Weights of a small image embedding model.
Data: 77898 training examples, 12.8 epochs.
Rows from block 3 of a small image embedding model, named by matrix and row number. Rows with one number belong to one neuron. Each number is 500 + 50 x the weight over its row's rms, rounded and kept within 0 to 999. All counts start at 0. Numbers have three digits each. After the name is the row's rms in percent of the matrix's.
After each neuron's rows are labels from the 100 images, of 14976, where the neuron reaches its highest value: "responds to" is what is common among them. Only what is clearly more common there than usual is listed. The data: photos of plants, animals and fungi (iNaturalist).
# fc1: MLP up (model.blocks.3.mlp.fc1.weight, 640x160), inputs 54-107
# fc2: MLP down (model.blocks.3.mlp.fc2.weight, 160x640, transposed), outputs 54-107

fc1.523 075:501530525576557429411558564403511502531439506563469492494509429489498528533603437559460439529521486516518521572534454388526463437588528538489445472424446628495475
fc2.523 069:565500525458520527417497453612488545557554502554524532510500458612570551485498564431430557470520576573522511515546443497520448513462467486429523571437545437457489
responds to: order Lepidoptera

fc1.335 038:437465452453541538470538529539470482548459541513489539534429591471426557454423497491426418499508537488522591576453471466497504347584474460585525476471572434639496
fc2.335 041:455544539517521561568468482555497614394459532406549467466556537512534481466542614483446530440547474462570605541475559567506457467545522470491510404471470546476517
responds to: phylum Arthropoda; class Insecta; order Lepidoptera

fc1.571 105:485427562446521493537524552552514584549476509438486463494568486514559485525509542490585615456486574538506486491483521471514445449463546498500522565538539526562452
fc2.571 107:506542562396457564581504498501501404457550468469626505477497501546517459580538508468485466478459555620468491435488542545403480455474587453556531551457492487462494
responds to: kingdom Plantae; phylum Tracheophyta; class Magnoliopsida

fc1.330 089:453552448470417427493575461471469395467612493452459496512507440448528525495398527492504491442408570524473462509533537616545587483504502523565577439486503536452464
fc2.330 087:446548476482594530514471475465514517457509515506514450519537437577558442526503475552468587426521434508535498520505590511505538535523550531483553521399519586491495
responds to: class Aves; order Passeriformes

fc1.185 077:479587497470414451580431526587509569432499497567422535529546399472492464506549441467475531503433476539486394550456524469460503431438534473557534434459424527566497
fc2.185 082:542495585456555601493481483474516420540482537513468509505523541505507426554508464473550545498478500561512509519538501540535512467595483579515429393446482483448550
responds to: order Lepidoptera

fc1.306 100:449426419504495534522425497544542497474540424509521553523470437494523481466491438570423504549400571481570468408526454513530525528491621545481460559446449520537491
fc2.306 102:486538506572536508562488521475407489535461562579459411454498476463476582506497460513518504516539532498593512490454529516562598555490473478512477444566559493533488
responds to: phylum Chordata; class Aves; order Passeriformes

fc1.224 141:443514507516607522446468384394430545626491471485516611563512460528466497520496501600574481532479587515541512565480431470518431466484545590501524435551443452542476
fc2.224 124:592530461437577519511531384446498533543515485440399441426492507592517507420457491551513520509477562483563557445380526566480564443481514462409567525512500478455481
responds to: class Aves; phylum Chordata; order Passeriformes

fc1.1 117:445510516457570572553524488446518505423524568568425576550417471478481421524561570509523516525584534500536499566533559521533426396484481509480454552492485433547508
fc2.1 124:409467575515371432630582473494503532486549505435491464526461409478454460507554529499493585437470543499521478569532472461549456547599457568501520547447464516479568
responds to: kingdom Plantae; phylum Tracheophyta; class Magnoliopsida

fc1.275 143:527512573483576512524604592496518464471466586480496514538358588431483533559534484614476472505516500517560520491492507517405456544406499440595515533399465498571556
fc2.275 144:515472471447474588536468493436575532514555507530521420440440509549478463480566499457486449510572510469577428474433470491450461537523511458548496608476551509501474
responds to: order Lepidoptera

fc1.401 032:536566524595510610567561503499501462476566391513625482604448522465458518474502500515450487524469456573519510467455469583550469590597466477601486525532547535474533
fc2.401 033:519478425543538440450477470475535542506464492531485536545416461503479511514524450519478442485432490528596510420537363408464507552551547519476513595450457542569467
responds to: class Insecta; phylum Arthropoda; order Lepidoptera

fc1.430 129:419506477569534443458529468422444432516582513544456479485479382447558564531458570483551418404409411449444452493491486516391493593501516532490545545505504514415518
fc2.430 129:463578539525454437523500504508523465510491568478465567495510473525476489542535430572540530477589576519539455485567505437593519516516494525598446503461484464443522
responds to: phylum Chordata; class Aves; order Passeriformes

fc1.128 070:538534461582439528484513562417419544509478556496462443592503465540381481448481482550444509533492540583533562432545504560487467529494472418526498509564426408533421
fc2.128 069:440536501512565486440556478559436466436578421554601522560516516510508478475551545569543488482501539445581483522530547483452454509596533509532533502550477478460558
responds to: class Insecta; order Lepidoptera

fc1.389 162:552489615555516409550521543487455523400531565430503576418521521370482512447563519529487499542542452539562540461488580540586517433469573546569486499476425428498468
fc2.389 147:477467508455491503461456555545498592467542543457559486588452501548539575489500568534443525494472547479329535561486487536569530499535423411436506454556494531507488
responds to: order Passeriformes

fc1.142 099:403559501533475458544511477529414494565562551543504539554515453482541464534449530537493531468476520451534517429477557567477540461544506531482504478482529487545427
fc2.142 113:543485449439529511518464546464429440488457502544404488563541528466435493567476501493505509545491587532510508465541577474442512537536548577572543498442417520453549
responds to: kingdom Plantae; phylum Tracheophyta; class Magnoliopsida

fc1.278 089:401541581551452447539515426435536430556464498515496430462468522500549460514552458450610494489478524519483531585506460471552546495496542522420495456588463591483484
fc2.278 081:470389526482571490556494413575510447455530548492543555554489571553432483541497428401449453545554506610525575491528438405553447404496451529545455543494417535508488
responds to: class Insecta; phylum Arthropoda; order Lepidoptera; family: Nymphalidae

fc1.63 110:411598524519543530536506421432479430450539408517650481460477474568501480520441510562539501412426568555535389486440533514490522472467550509571509436504484591434459
fc2.63 117:531505437585519549503477413516459441515496490441566550467533469470571447547470448515529542540525548573456592398518469460496449437427465488358539511506456501497514
responds to: kingdom Plantae; phylum Tracheophyta; class Magnoliopsida

fc1.628 135:545612492471413561514519457538462497542502512490449399503437508608465488531467471371590475469562440492530464441496520481521467524461455492547468463440510542379566
fc2.628 129:540477446555521436364503537584476578493465536546498444472493543480563515489430547550475478469474492392526478524539404537529572518517467475521533363639481649585569
responds to: phylum Tracheophyta; kingdom Plantae; class Magnoliopsida

fc1.93 069:447470490522436536562446523547611520548377492473558516521475493470442441456495445389503584521482443474525620547439551460513535478574478523530517466534622507554509
fc2.93 073:483535578523418565549463496437498493579538489397508491567557414441515476548569521505508406498406464525524388589496516458518516545504483567486524509479415508443484
responds to: phylum Arthropoda; class Insecta; order Lepidoptera

fc1.489 137:590498528510591466482472586533424503532536472459527487523530520470591547527453589439518585503499495523488448479478560510433433479514552506406515445457565550408443
fc2.489 125:423442498518570509471519538434535560592497565409485481485453458487408527505499639531524429556476449477528449550467529533524596458524538427386454543457467444442514
responds to: class Insecta; phylum Arthropoda; order Lepidoptera

fc1.297 114:525618458554546577575552392487540497523514450499477506528455575467526524480480510564540634427556446472538483524492551413474512506529452476538466499520477555561484
fc2.297 130:501500458516467533484440503588623483533578496471440443423446443510519541441555505573491456438416424469550488434543460490516424454399511511425538567496543556434499
responds to: class Insecta; phylum Arthropoda; order Lepidoptera; family: Nymphalidae

fc1.340 052:585486382470464529511464510484468520495569489496488498498526572586441576472466515489527440483493555492605499562523565508379464519536451467441456523553452469535559
fc2.340 054:453481490415491361407522485381479531476501483503523491476431477502498521500514521534472521508495462559354472539478524430450449545485527495503502509490499474589447
responds to: phylum Arthropoda; class Insecta; order Lepidoptera

fc1.621 027:458476397552484478534450414462590479568499466587486541550493549530474531571474471485471496469399503489516570499547622455444425541487400457457489522507493600517423
fc2.621 030:428412467416523482455491510546493539544546540455581523530534493515525497553517561494488556463561533448373497545478499495450483566501534459480484560468462539517516
responds to: order Lepidoptera

fc1.593 131:474511557506454451559495474469562416433519485537516508496475571486518531421514528455520473596547516472521533456400488398528455475519428566491450413462612500482502
fc2.593 119:539519486486453464575467588501410482464398477496426443523547512492533470532512580438500525400462443582525531619459505446479452473538489593577537444482490403588465
responds to: order Passeriformes

fc1.376 107:514385469536596542527568428521452503579511521565586439509551466558528525484549506456523415442434448407433495464446337420491577431519456515545482624438500565521489
fc2.376 109:448540470542604489520409467439480410437536560458542567506539470445469492428463531417490502362485503510486522488528539469422546489455538593490519406479510527560469
responds to: class Aves; order Passeriformes

fc1.21 103:548540556495524497489529478540525540492494530465465516496474492504503543506465449530439444525468511581553536446526509515521535492438621389459508503479511475407406
fc2.21 098:510525443447504468463570359520589574594512524527604479427520483449532589557413434510561487586534455501454486509415538467429476494486504428601434575513593524488538
responds to: order Lepidoptera

fc1.594 146:546493519495463494465569512475420540515499526427467557540516458433533439549423519383449450496414480569514535546501623446476492511505528513402491474473584471488406
fc2.594 136:474489458549557592527522383486480471561455490510477617528542489502531528570507433555525506529510485553469500617507508498519364483460420580477598570575507451496514
responds to: class Insecta; phylum Arthropoda; order Lepidoptera

fc1.331 082:512507444432488499527516491508545473557547546493479548502449477522538458509459444552449401478406541438566468440436461453510568600519450534497532502446515551536418
fc2.331 085:559438489556550460563594419470528503476462590526469476464576550457544397474546562489457481411578434494521590442424491411501410561553456577552518517509519538586493
responds to: class Aves

fc1.255 107:505616524530462492546498448540404459455503429427490521479495400451501512507470519508428482464474491560542453428503547496482479502606550515484517529550486565506462
fc2.255 105:457467480488551580505461438437561445457565519534479554538432530490438460558537557470484493459498406460581523534589538530554556563514466589475427527500501431527478
responds to: phylum Arthropoda; class Insecta; order Lepidoptera

fc1.368 127:545465542474484459550600501473501587505368545558496511549452545495423490515476444435541510576448483493499541513530483458496461478579482534486507447510512432436549
fc2.368 119:523442586522555422553477520528562485445549489521484409480566436502540560510446483496403364450505461546480599530558510445488534441547491491487491526505434577562538
responds to: kingdom Plantae; phylum Tracheophyta; class Magnoliopsida

fc1.371 044:521609498418487442452473539528535510428416532492435543559458446429468467509477490498551484541523492596423504484530484592555494506465535459480564543521586430486574
fc2.371 046:451542486535519507473547517469467480483557464514570442464545514523493590532432589419483440592517427459553528499540495541436440529522556541475554561498495483451524
responds to: order Lepidoptera

fc1.168 120:491503484451556494491485475496483442518514549418507512499532551473470498484523435477441577580432450369503591464445454495521501448514587566490466537458528463434451
fc2.168 123:480498475599516531459470548554484523496529573520481472495545463470518498476471434437588491426389478510481464371478497495526596573417468483519500487445519480606494
responds to: phylum Tracheophyta; kingdom Plantae

fc1.553 101:501531473423536471563529538559510657486515518570435468443537422495453437491487516406582534391494438543526462464569541505499520446517524475476542523511443560509538
fc2.553 094:556507576473569476507518431500498468501444538512515449508483500516452390507496505516557492498512501550522415486591393470578536553509469582512559506487504433445424
responds to: class Insecta; phylum Arthropoda; order Lepidoptera

fc1.75 106:490514577459416512539512538539487486505494499546486483537497537583548517567521474541502584502480430565545530644538503451540481532384514561424629391503546455486487
fc2.75 098:469536563571613480481486408597531519505504465424547432480439447474504569511543586480488467486445491480511440483448515543468508471544469429521420477483505478524551
responds to: class Insecta; phylum Arthropoda

fc1.625 082:504559515418550511499509500498555470532382327582565559496502562493433448557542511545570507439506464546488511546527516551482503486483414457415472526461452522475518
fc2.625 083:464452477447515302501551538533463485539503497554489518537532493526504506556496612440524441534510469431528488545590521483488500487507432510516506511464463556481486
responds to: kingdom Plantae; phylum Tracheophyta; class Magnoliopsida

fc1.636 098:457435520530429480452519488453444478489464460440518553436561461470561396470496522345451530510520503530420447523441587582546560427521448518586461428422490470486485
fc2.636 094:440544480450478473533485573428435435553562548488454490571550525486532462501527507493501481465476620451598558528524554426596384437472531534513381506505523526415490
responds to: class Aves; order Passeriformes

fc1.421 121:526581624531530506571537416455592483522546533489533581478490448510537458479492504503354527513457522458609540497523453484509561482471586549555440476464540392498580
fc2.421 124:537582479475495553605549558560385493513522442529454473370455519527548435495438429560489462472488480520525562554485518480534547468474539493519498480559544485531453
responds to: phylum Chordata; class Aves; order Passeriformes

fc1.179 118:406479477504500534553559518422485483497597452471451546480414499393456558549437609477519435483560439517499439570512467546554543405469496477529573533492556434472460
fc2.179 120:466533508541539469480553498423457410484526491494511504521447488616501465544496478465478538442412493448454496539482481497566436492542568480520494523386488580564402
responds to: class Aves; order Passeriformes

fc1.442 143:482393479568511549575601573464531538522477515499467445462467541551490473560521444521468526526470489429504522415488518563430399448515586475477546554494488543425382
fc2.442 155:471526412489483528486504506483483494435484567474507416486627514543502547401552545490460481579438523444476434469467499530484631536576558438499454483486487507489535
responds to: kingdom Plantae; phylum Tracheophyta; class Magnoliopsida

fc1.350 125:521549499497478502479519498478440537512536523428462490587504469567507453441418502482648443601504467525483478502547524418504469598460548415526537590528603436463418
fc2.350 120:425573503467418491503402493452491471559521490491580445467461486437541492466523442429575514414618495508428539544519458541462520485532545464480470455495487537483441
responds to: phylum Arthropoda

fc1.8 117:477393432474466492489428541505599475490523486444374514502489521504484457549582510481570497474387484567560494421467473487399493528550505450471537642467528499554523
fc2.8 122:487422482445529514502553474507514509490452417449480532618520493455438451548482452510536518534459495471516454427496520496568582484517459515453544520477555487452523
responds to: class Insecta; phylum Arthropoda; order Lepidoptera; family: Nymphalidae

fc1.305 125:480538539449488426575440522527509382525451475456467519379461496449496486486375550556449477467465513540574503522517508563530546547494433511495426509583459468489467
fc2.305 113:436513525543544462509551518498387513495475490552515455498557503469532456526504484470451461535516500550536565387524437469448455434493413482473484526492460608494433
responds to: phylum Tracheophyta; kingdom Plantae