{
  "arch": "convnext",
  "model": "image embedding model",
  "train_examples": 77898,
  "image_size": 64,
  "crop_scale_min": 0.5,
  "horizontal_flip": false,
  "embedding_dim": 128,
  "activation": "gelu",
  "mlp_ratio": 4,
  "conv_stem": false,
  "am_softmax_margin": 0.1,
  "residual_init": "none",
  "lr": 0.0033,
  "momentum": 0.95
}
Rows from block 3 of a small image embedding model, named by matrix and row number. Rows with one number belong to one neuron. Each number is 500 + 40 x the weight over its row's rms, rounded and kept within 0 to 999. All counts start at 0. Numbers have three digits each.
After each neuron's rows are labels from the 100 images, of 14976, where the neuron reaches its highest value: "strongest on" is what is common among them. Only what is clearly more common there than usual is listed. The data: photos of plants, animals and fungi (iNaturalist).
# fc1: MLP up (model.blocks.3.mlp.fc1.weight, 640x160), inputs 108-159
# fc2: MLP down (model.blocks.3.mlp.fc2.weight, 160x640, transposed), outputs 108-159

fc1.233:442553516506479513461511475472484502553467538493517448523516398559484531459472513528575549542479604582559509452483461511473534554576500519523492435502502540
fc2.233:474538430527539572480450548514441489509471424479506506531493530442590440556586519488570505504495417556396509536516533537541440487546487557507436511474483551
strongest on: order Lepidoptera; family: Nymphalidae

fc1.474:469499552455453495468512442428549443454466408543483471471590471505541473521540460473515458525507417461460512500481473563430502529568534471521495487489535500
fc2.474:507520503513558470513515505475497594504467561530494518443478425546579493564495440520626541570592487457561463436473489535532504471532479519430477515497479525
strongest on: class Magnoliopsida; phylum Tracheophyta; kingdom Plantae

fc1.120:506451480482528486498513486454475498482508476473618422448486556446520464477466426445470430584530527519377481530457524497504487478463502495479459529484537469
fc2.120:471486544505498490558425574578436500473612506448484522476494443565489525510439475508432544527487570480529550480454526603447538481494453558436447514558474561
strongest on: order Passeriformes

fc1.311:464473541575547455484495505416484543516484394500539564566511507495549512453498478523540484445532503515444552506493518470512493574451486497565459466520486543
fc2.311:508517596540550566586485446413519439514509552497457505532470497545519466483394487509427514503515441477476498470484520447455513488484497423415469520491531424
strongest on: phylum Tracheophyta; kingdom Plantae; class Magnoliopsida

fc1.638:508511528522477546459510452481569515475451494435578471476487471477485473400502513547508539541465543432496510500525533481517475472505516499544532487540513543
fc2.638:495530502496500534498550512460576517521460558560494527506509439522571501469516509569521500516518470441553514442485544485494525539486513448456469479523462462
strongest on: class Magnoliopsida; phylum Tracheophyta; kingdom Plantae

fc1.552:471482454543426491536474515558529492486443479514562453562461479480497494513603458502480478470459518535548499456510514448423472466467505496577504520551490504
fc2.552:511561518472515480505446500511480544479424517466548470468468500564505497543491519499431496513539441521394434472584450486455456486528470428458463570509468474
strongest on: order Passeriformes

fc1.256:468502438507574509495484480500517522488508467548534522463522468519563511514491440489529507519448478550516535493417476473522545493447536425567459469514459490
fc2.256:463460475527591466470492430483499459441508471516444489540441457432484533540442560455477578500474536490579522523436560545526512494550482466522508554530457474
strongest on: order Passeriformes

fc1.376:484553536508555504461519501552497485527538527532502459519508485539501535525455514502518558523522391443473509505532515508433491485496446526523477490502461401
fc2.376:539495538503510543514532500529499555532518436545497541536467482484529460486432475520574518526486540399555485557466527497504529495559508474419499471543481573
strongest on: class Aves; order Passeriformes

fc1.175:503550538508483475540410535574546508525514490588524430548518475582465523454542486421535554487470500540420524490476526557491495541443514537513576513526527484
fc2.175:534523495516539544494497521506482514440488509489491538494424533464554476508491506462493477570569416492568444514481436488535537584505572429532510544465552459
strongest on: order Passeriformes

fc1.317:448400492539515416562505526457448438498412540504538505527537481573511523524459451499525556549517422419520542530476518450519503477490453525471490483464491464
fc2.317:462448523558503481508477519441464510497486606562461425448550476492560529568497499521547451480481555519533534519439452457534524522524541477530461519536529438
strongest on: class Insecta; phylum Arthropoda; order Lepidoptera

fc1.198:541521515477571504504550591466474552505471493559476392534497488544441489517529489510549492523577479524453459519495448551581465554538504535549527496430477481
fc2.198:500448481547516499488545548469573509504559489522483579525494564387497463562453518512484509453554483466431519528504538533489506466513433538538472528489547457
strongest on: order Passeriformes

fc1.199:459486481479513443540480468488524558512548463535551487515483511462450474458423474481507481395553513486534549472536557465474547547519427501547460493479531482
fc2.199:444586511474533480563406420504505494508513536519443512531542599493555509507457516479481420485492520463498461526491544455505480538476468530510494553427449464
strongest on: phylum Tracheophyta; kingdom Plantae

fc1.31:494482549498481493555536554401501512515465524480479486525566445516555444503442518530518451493487571509495589468520533490502512501496441484525453509456490479
fc2.31:486495562500457536539504508489485468514567514386516498564423551513528445433449430453556508496514491463509508556414507480549545526480499461505480490473485468
strongest on: order Passeriformes

fc1.613:480449513515568445500469492524481534514509486488489592468513502572461498563448514495532462528465528488536521590454537434535541439533473531531509507513475494
fc2.613:509518557523507476519537509537525487442528437589508456483543546425487454527500509445434448553547516599572465491462509486585502569463495451516543430521531484
strongest on: phylum Arthropoda; order Lepidoptera

fc1.306:480577556534555499518459559487546514525491496494511469553610491543536469521515506505492562531450513469387468449532534577527492462553524526567564522516455435
fc2.306:383491478460524615530536501490498469537492501454538500515487470451543487545483571466453511555535447419586519481527477500552495565498453454576486587460449482
strongest on: phylum Chordata; class Aves; order Passeriformes

fc1.182:469525470526492537495414443514486511458518526583589504496556511488479482425498507549513548474494601468459471483496530484564465458480557488512486470500436492
fc2.182:455488413478450562552486461447564507442519533480530630478466512521508516436602494496481497474464504493505445504579467561492448503446488553556400572457480541
strongest on: order Lepidoptera

fc1.606:521403542612551504447501388469467520425507521503520507534495508518493493482443492546484412497490509490508448472498489529449496608510477477422511495479490497
fc2.606:486530481550428443506568468473436512512577495542563529461510499537517472506471528465619456455504493508452551477491452491481459508488368542527506471541546483
strongest on: phylum Chordata; class Aves

fc1.140:463543478528552521469551527514488589459434456464463509470489463549534566594468472583499489499517524517501533472562412504460494464411504506501443460501408442
fc2.140:580516477543477500436534482453506480507465513538469504501519449470556589513488464471533544481449460451439471535476543458513507469550442445499518559538449551
strongest on: class Magnoliopsida; phylum Tracheophyta; kingdom Plantae

fc1.260:442516491550449476484547511520526563514560499573483512510561495498494504478495471482488483469503488518522479575474535460494584552464513500504452493465435489
fc2.260:532456466527532506452474520498537508499544492501460474421485478541452420482510505487499488559447476504544460517464513548554487492431478437470483525526564447
strongest on: phylum Arthropoda; class Insecta; order Lepidoptera

fc1.151:414512476518547489494468519512506572504519507487476457501551485480548455504440480514470533519516537589589543533499495530485490515549468411541561396555542505
fc2.151:529508462475591546494427553514481471512574491501473498499510483506515502481460534459486532551563503443516576528513485552481446514538467517514473545421487500
strongest on: phylum Chordata; class Aves; order Passeriformes

fc1.224:470469498557499495479567485452422549543503503546459482565536484511439473431471474478535501502479525540513474584486544480458507563465452498515476553478533484
fc2.224:527512456534444477479550534443509573494487579496570534465481466493507513528508536522516538575558535507463542469539484480463427479492571450498483516531461448
strongest on: class Aves; phylum Chordata; order Passeriformes

fc1.176:524502493516515511486521502489465450491515387526564513470554441512495428500504504509518472508512543503502486521461546484459533562420496502473435460520460451
fc2.176:532484513536452542483477472484512556524437504600531474539498488481498418535521528488526542516520556461465551510501488528443511500485505483469433415536449559
strongest on: order Passeriformes

fc1.110:497566588408482559529476552500514506511493527505524515571509530490541464479436574489572539495547471582416518580509561504419539543444491510524422497557523462
fc2.110:470469545489491570497539534522514522585519480557516619507511491513528548496440506532558554458479566509500493460459551374505454498497456462533491508494484484
strongest on: kingdom Plantae; phylum Tracheophyta; class Magnoliopsida

fc1.523:527515482458483432507484535451529441467485470523454471512475557488515543493418492503507478470514516575557450498512476426422559514535488443549487546501488432
fc2.523:479492485552518497453490538478474584570517592456487450423530540494518509485486466355536499529524506482477502545550508419478529435514453515499472511495508474
strongest on: order Lepidoptera

fc1.310:522505481426560462515472535492496466500481494409461532526511514564415539572539484468535500536515533462489492460526446468541473489528558503488520477466483494
fc2.310:517528433467543540588509513575539573489459607531519479542500447468533548471486466470482494466536551520456522546485490490477464505516532484497438441497546602
strongest on: kingdom Plantae; phylum Tracheophyta; class Magnoliopsida

fc1.273:543513508544531486473494492531505524457452487506574536470523544563533460486493522462509509537500481485486457444478394495476478496520476491553500472463459475
fc2.273:505505498572519450499484507526468481562550418467486471471498526473548462411497544453524464534568473500568568505483526529477505481498514483489483499507433541
strongest on: phylum Chordata; class Aves; order Passeriformes

fc1.381:585481412518525497444480530524543510482496514491535524476497500485504492523463482450498424518487522504489472557512446437428582532498521501478485526562538627
fc2.381:509478555490496514516478520515471535517494472395558490548434523459516505555483455432497498503510490535561512457572541559483461434532551439458479504555524500
strongest on: class Aves

fc1.588:469510461481477579468473506526463549449474489578461495540543451540502536526518415463472490505478510465467489518501494468476562484433494510473486481569543506
fc2.588:534551432510519455487499551541460486493553503515536523473516520537467501430472508521455519508493496488572535507454539409553450555527471412449494502430535461
strongest on: order Odonata

fc1.368:523508519452530468558493496530474548485410521510577447470513470481522469554518504531522491477464422550434488481479523515456600413455528466469507510458514443
fc2.368:511392456504475513546504501462510524499514532457452585566487458448478470508502463617450540506454507535502582483475499516494444502549453478577561518509565461
strongest on: kingdom Plantae; phylum Tracheophyta; class Magnoliopsida

fc1.327:460538505499534384483456488400489524524479549500503460507490486535439469424511518542509453425468461572427507523468481498507474585558452494546498506539507493
fc2.327:514561450566507508485481545533463466526546449501459420451516465448572458476427500499512527504458477574535493495506520443539499502530508549483441468508591487
strongest on: phylum Tracheophyta; kingdom Plantae

fc1.12:540475440502519467544454470524533499538465407448505528512505542477443451499561462521539476446480485482480400471516455470490563462490584532530515454519454477
fc2.12:497526519431496562495454520530513459485520488504516422469488498490504470485522520405505577580516500465536552493505502534518445422451529503538494556503489634
strongest on: kingdom Plantae; phylum Tracheophyta; class Magnoliopsida

fc1.508:530525533504508489507505588550498538518456619513522501469434485486482543501542542541496457427531473517518494513467538503490504441477476515584459507464517507
fc2.508:502461525496505490499565550471572494521474548554533500450553473544516507525494467479440533471497563518406467488512481490560436438482428592460521519571513574
strongest on: phylum Tracheophyta; kingdom Plantae; class Magnoliopsida

fc1.293:499445545544597522496533510532511509519543502452555441456605515498495513496567497465529540513480559510511469490457454546503547470478488528524502501553509489
fc2.293:467517489463543551504450505429434508493536463435549525435541483488511448494515469455497470593538494458531523518523485534517481537481510497462479544547477523
strongest on: phylum Chordata; class Aves; order Passeriformes

fc1.299:496499469468547561529468487520426444560591476541574494508494586478526568526471495458513536496495456459481596530547492482498494458472554485457482471479544555
fc2.299:443518477465520508475521545424528449430494443502545534470461505494535490435536528460494535537488499494535442477572493516460545457501504446442542473479571541
strongest on: order Lepidoptera

fc1.484:499480474541512490475477513500451545462507605552569484467398508489462421520534497523449447517504492523536423492531490434472542449497536514508558539570539505
fc2.484:482538550561552480552538577508514424502490513496502502496461568508486509493486512433451537448466507527523517503466467514479427483529481523488571523608540477
strongest on: kingdom Plantae; phylum Tracheophyta; class Magnoliopsida

fc1.605:457489450547486498438433516511507474520513527547490493539495457489550501502547501493474466540483517502482605530495529507473472541450472450515525524503551551
fc2.605:507500489544580481480500489544493514523558539472493483479568555480453515444523517504466464448420489559548552520477471398502520501465522511489488500494524483
strongest on: class Aves; order Passeriformes

fc1.482:455494438456479508551538560551535540506512512502524486528425496451479505503525499484476460479521534528425554536556476528499451509522562610524472499507512430
fc2.482:496446538476464571553461462532496431521570489453547517478400542519488446477498487556471495437583514482556502443538491497490505500526464482435568531487490477
strongest on: order Lepidoptera; kingdom Plantae; phylum Tracheophyta

fc1.108:473498510554587513606483473474484482480550547533510497469488535549495493503535495490480487559522596590589529461494507510464549454502480427545445441457510510
fc2.108:444532532517543523445508505514457459461477419473529515484464491555503506425552556421468518521491548465548509535466506491507525531533536517527590474479498518
strongest on: class Aves; order Passeriformes

fc1.373:469517418440534576470524521569479487493543503465434471491520557508526544486546498466487557506505462444449585551508496460477506470493581407515523509531452515
fc2.373:455468491514479503524497585434488560472511415563488533499469489491554513540399520520550467493423497499538453544548525447550530509538514526445511494503486516
strongest on: order Lepidoptera

fc1.633:544488483517529470506453455503464457511509458452371525470554508528550513472499445490520483470514498454421601493549457475396594503463459512515494604515545449
fc2.633:435524460458512538431464522500526524536432482506474579490512485491415547534478517525497488478501469512483484551524458494541558504552501428491469518459415557
strongest on: order Lepidoptera

fc1.132:587454509530520515524505505506510485503540486584486460524522517443579487512488480545501536466552492494597487474437533510470511520494539481562560415487581488
fc2.132:523467480527483443470493506459478514479399496385470485585580491535452453603493491508459467500465502487489486458480460449520468537488462555458479461460487503
strongest on: class Insecta; phylum Arthropoda; order Lepidoptera; family: Nymphalidae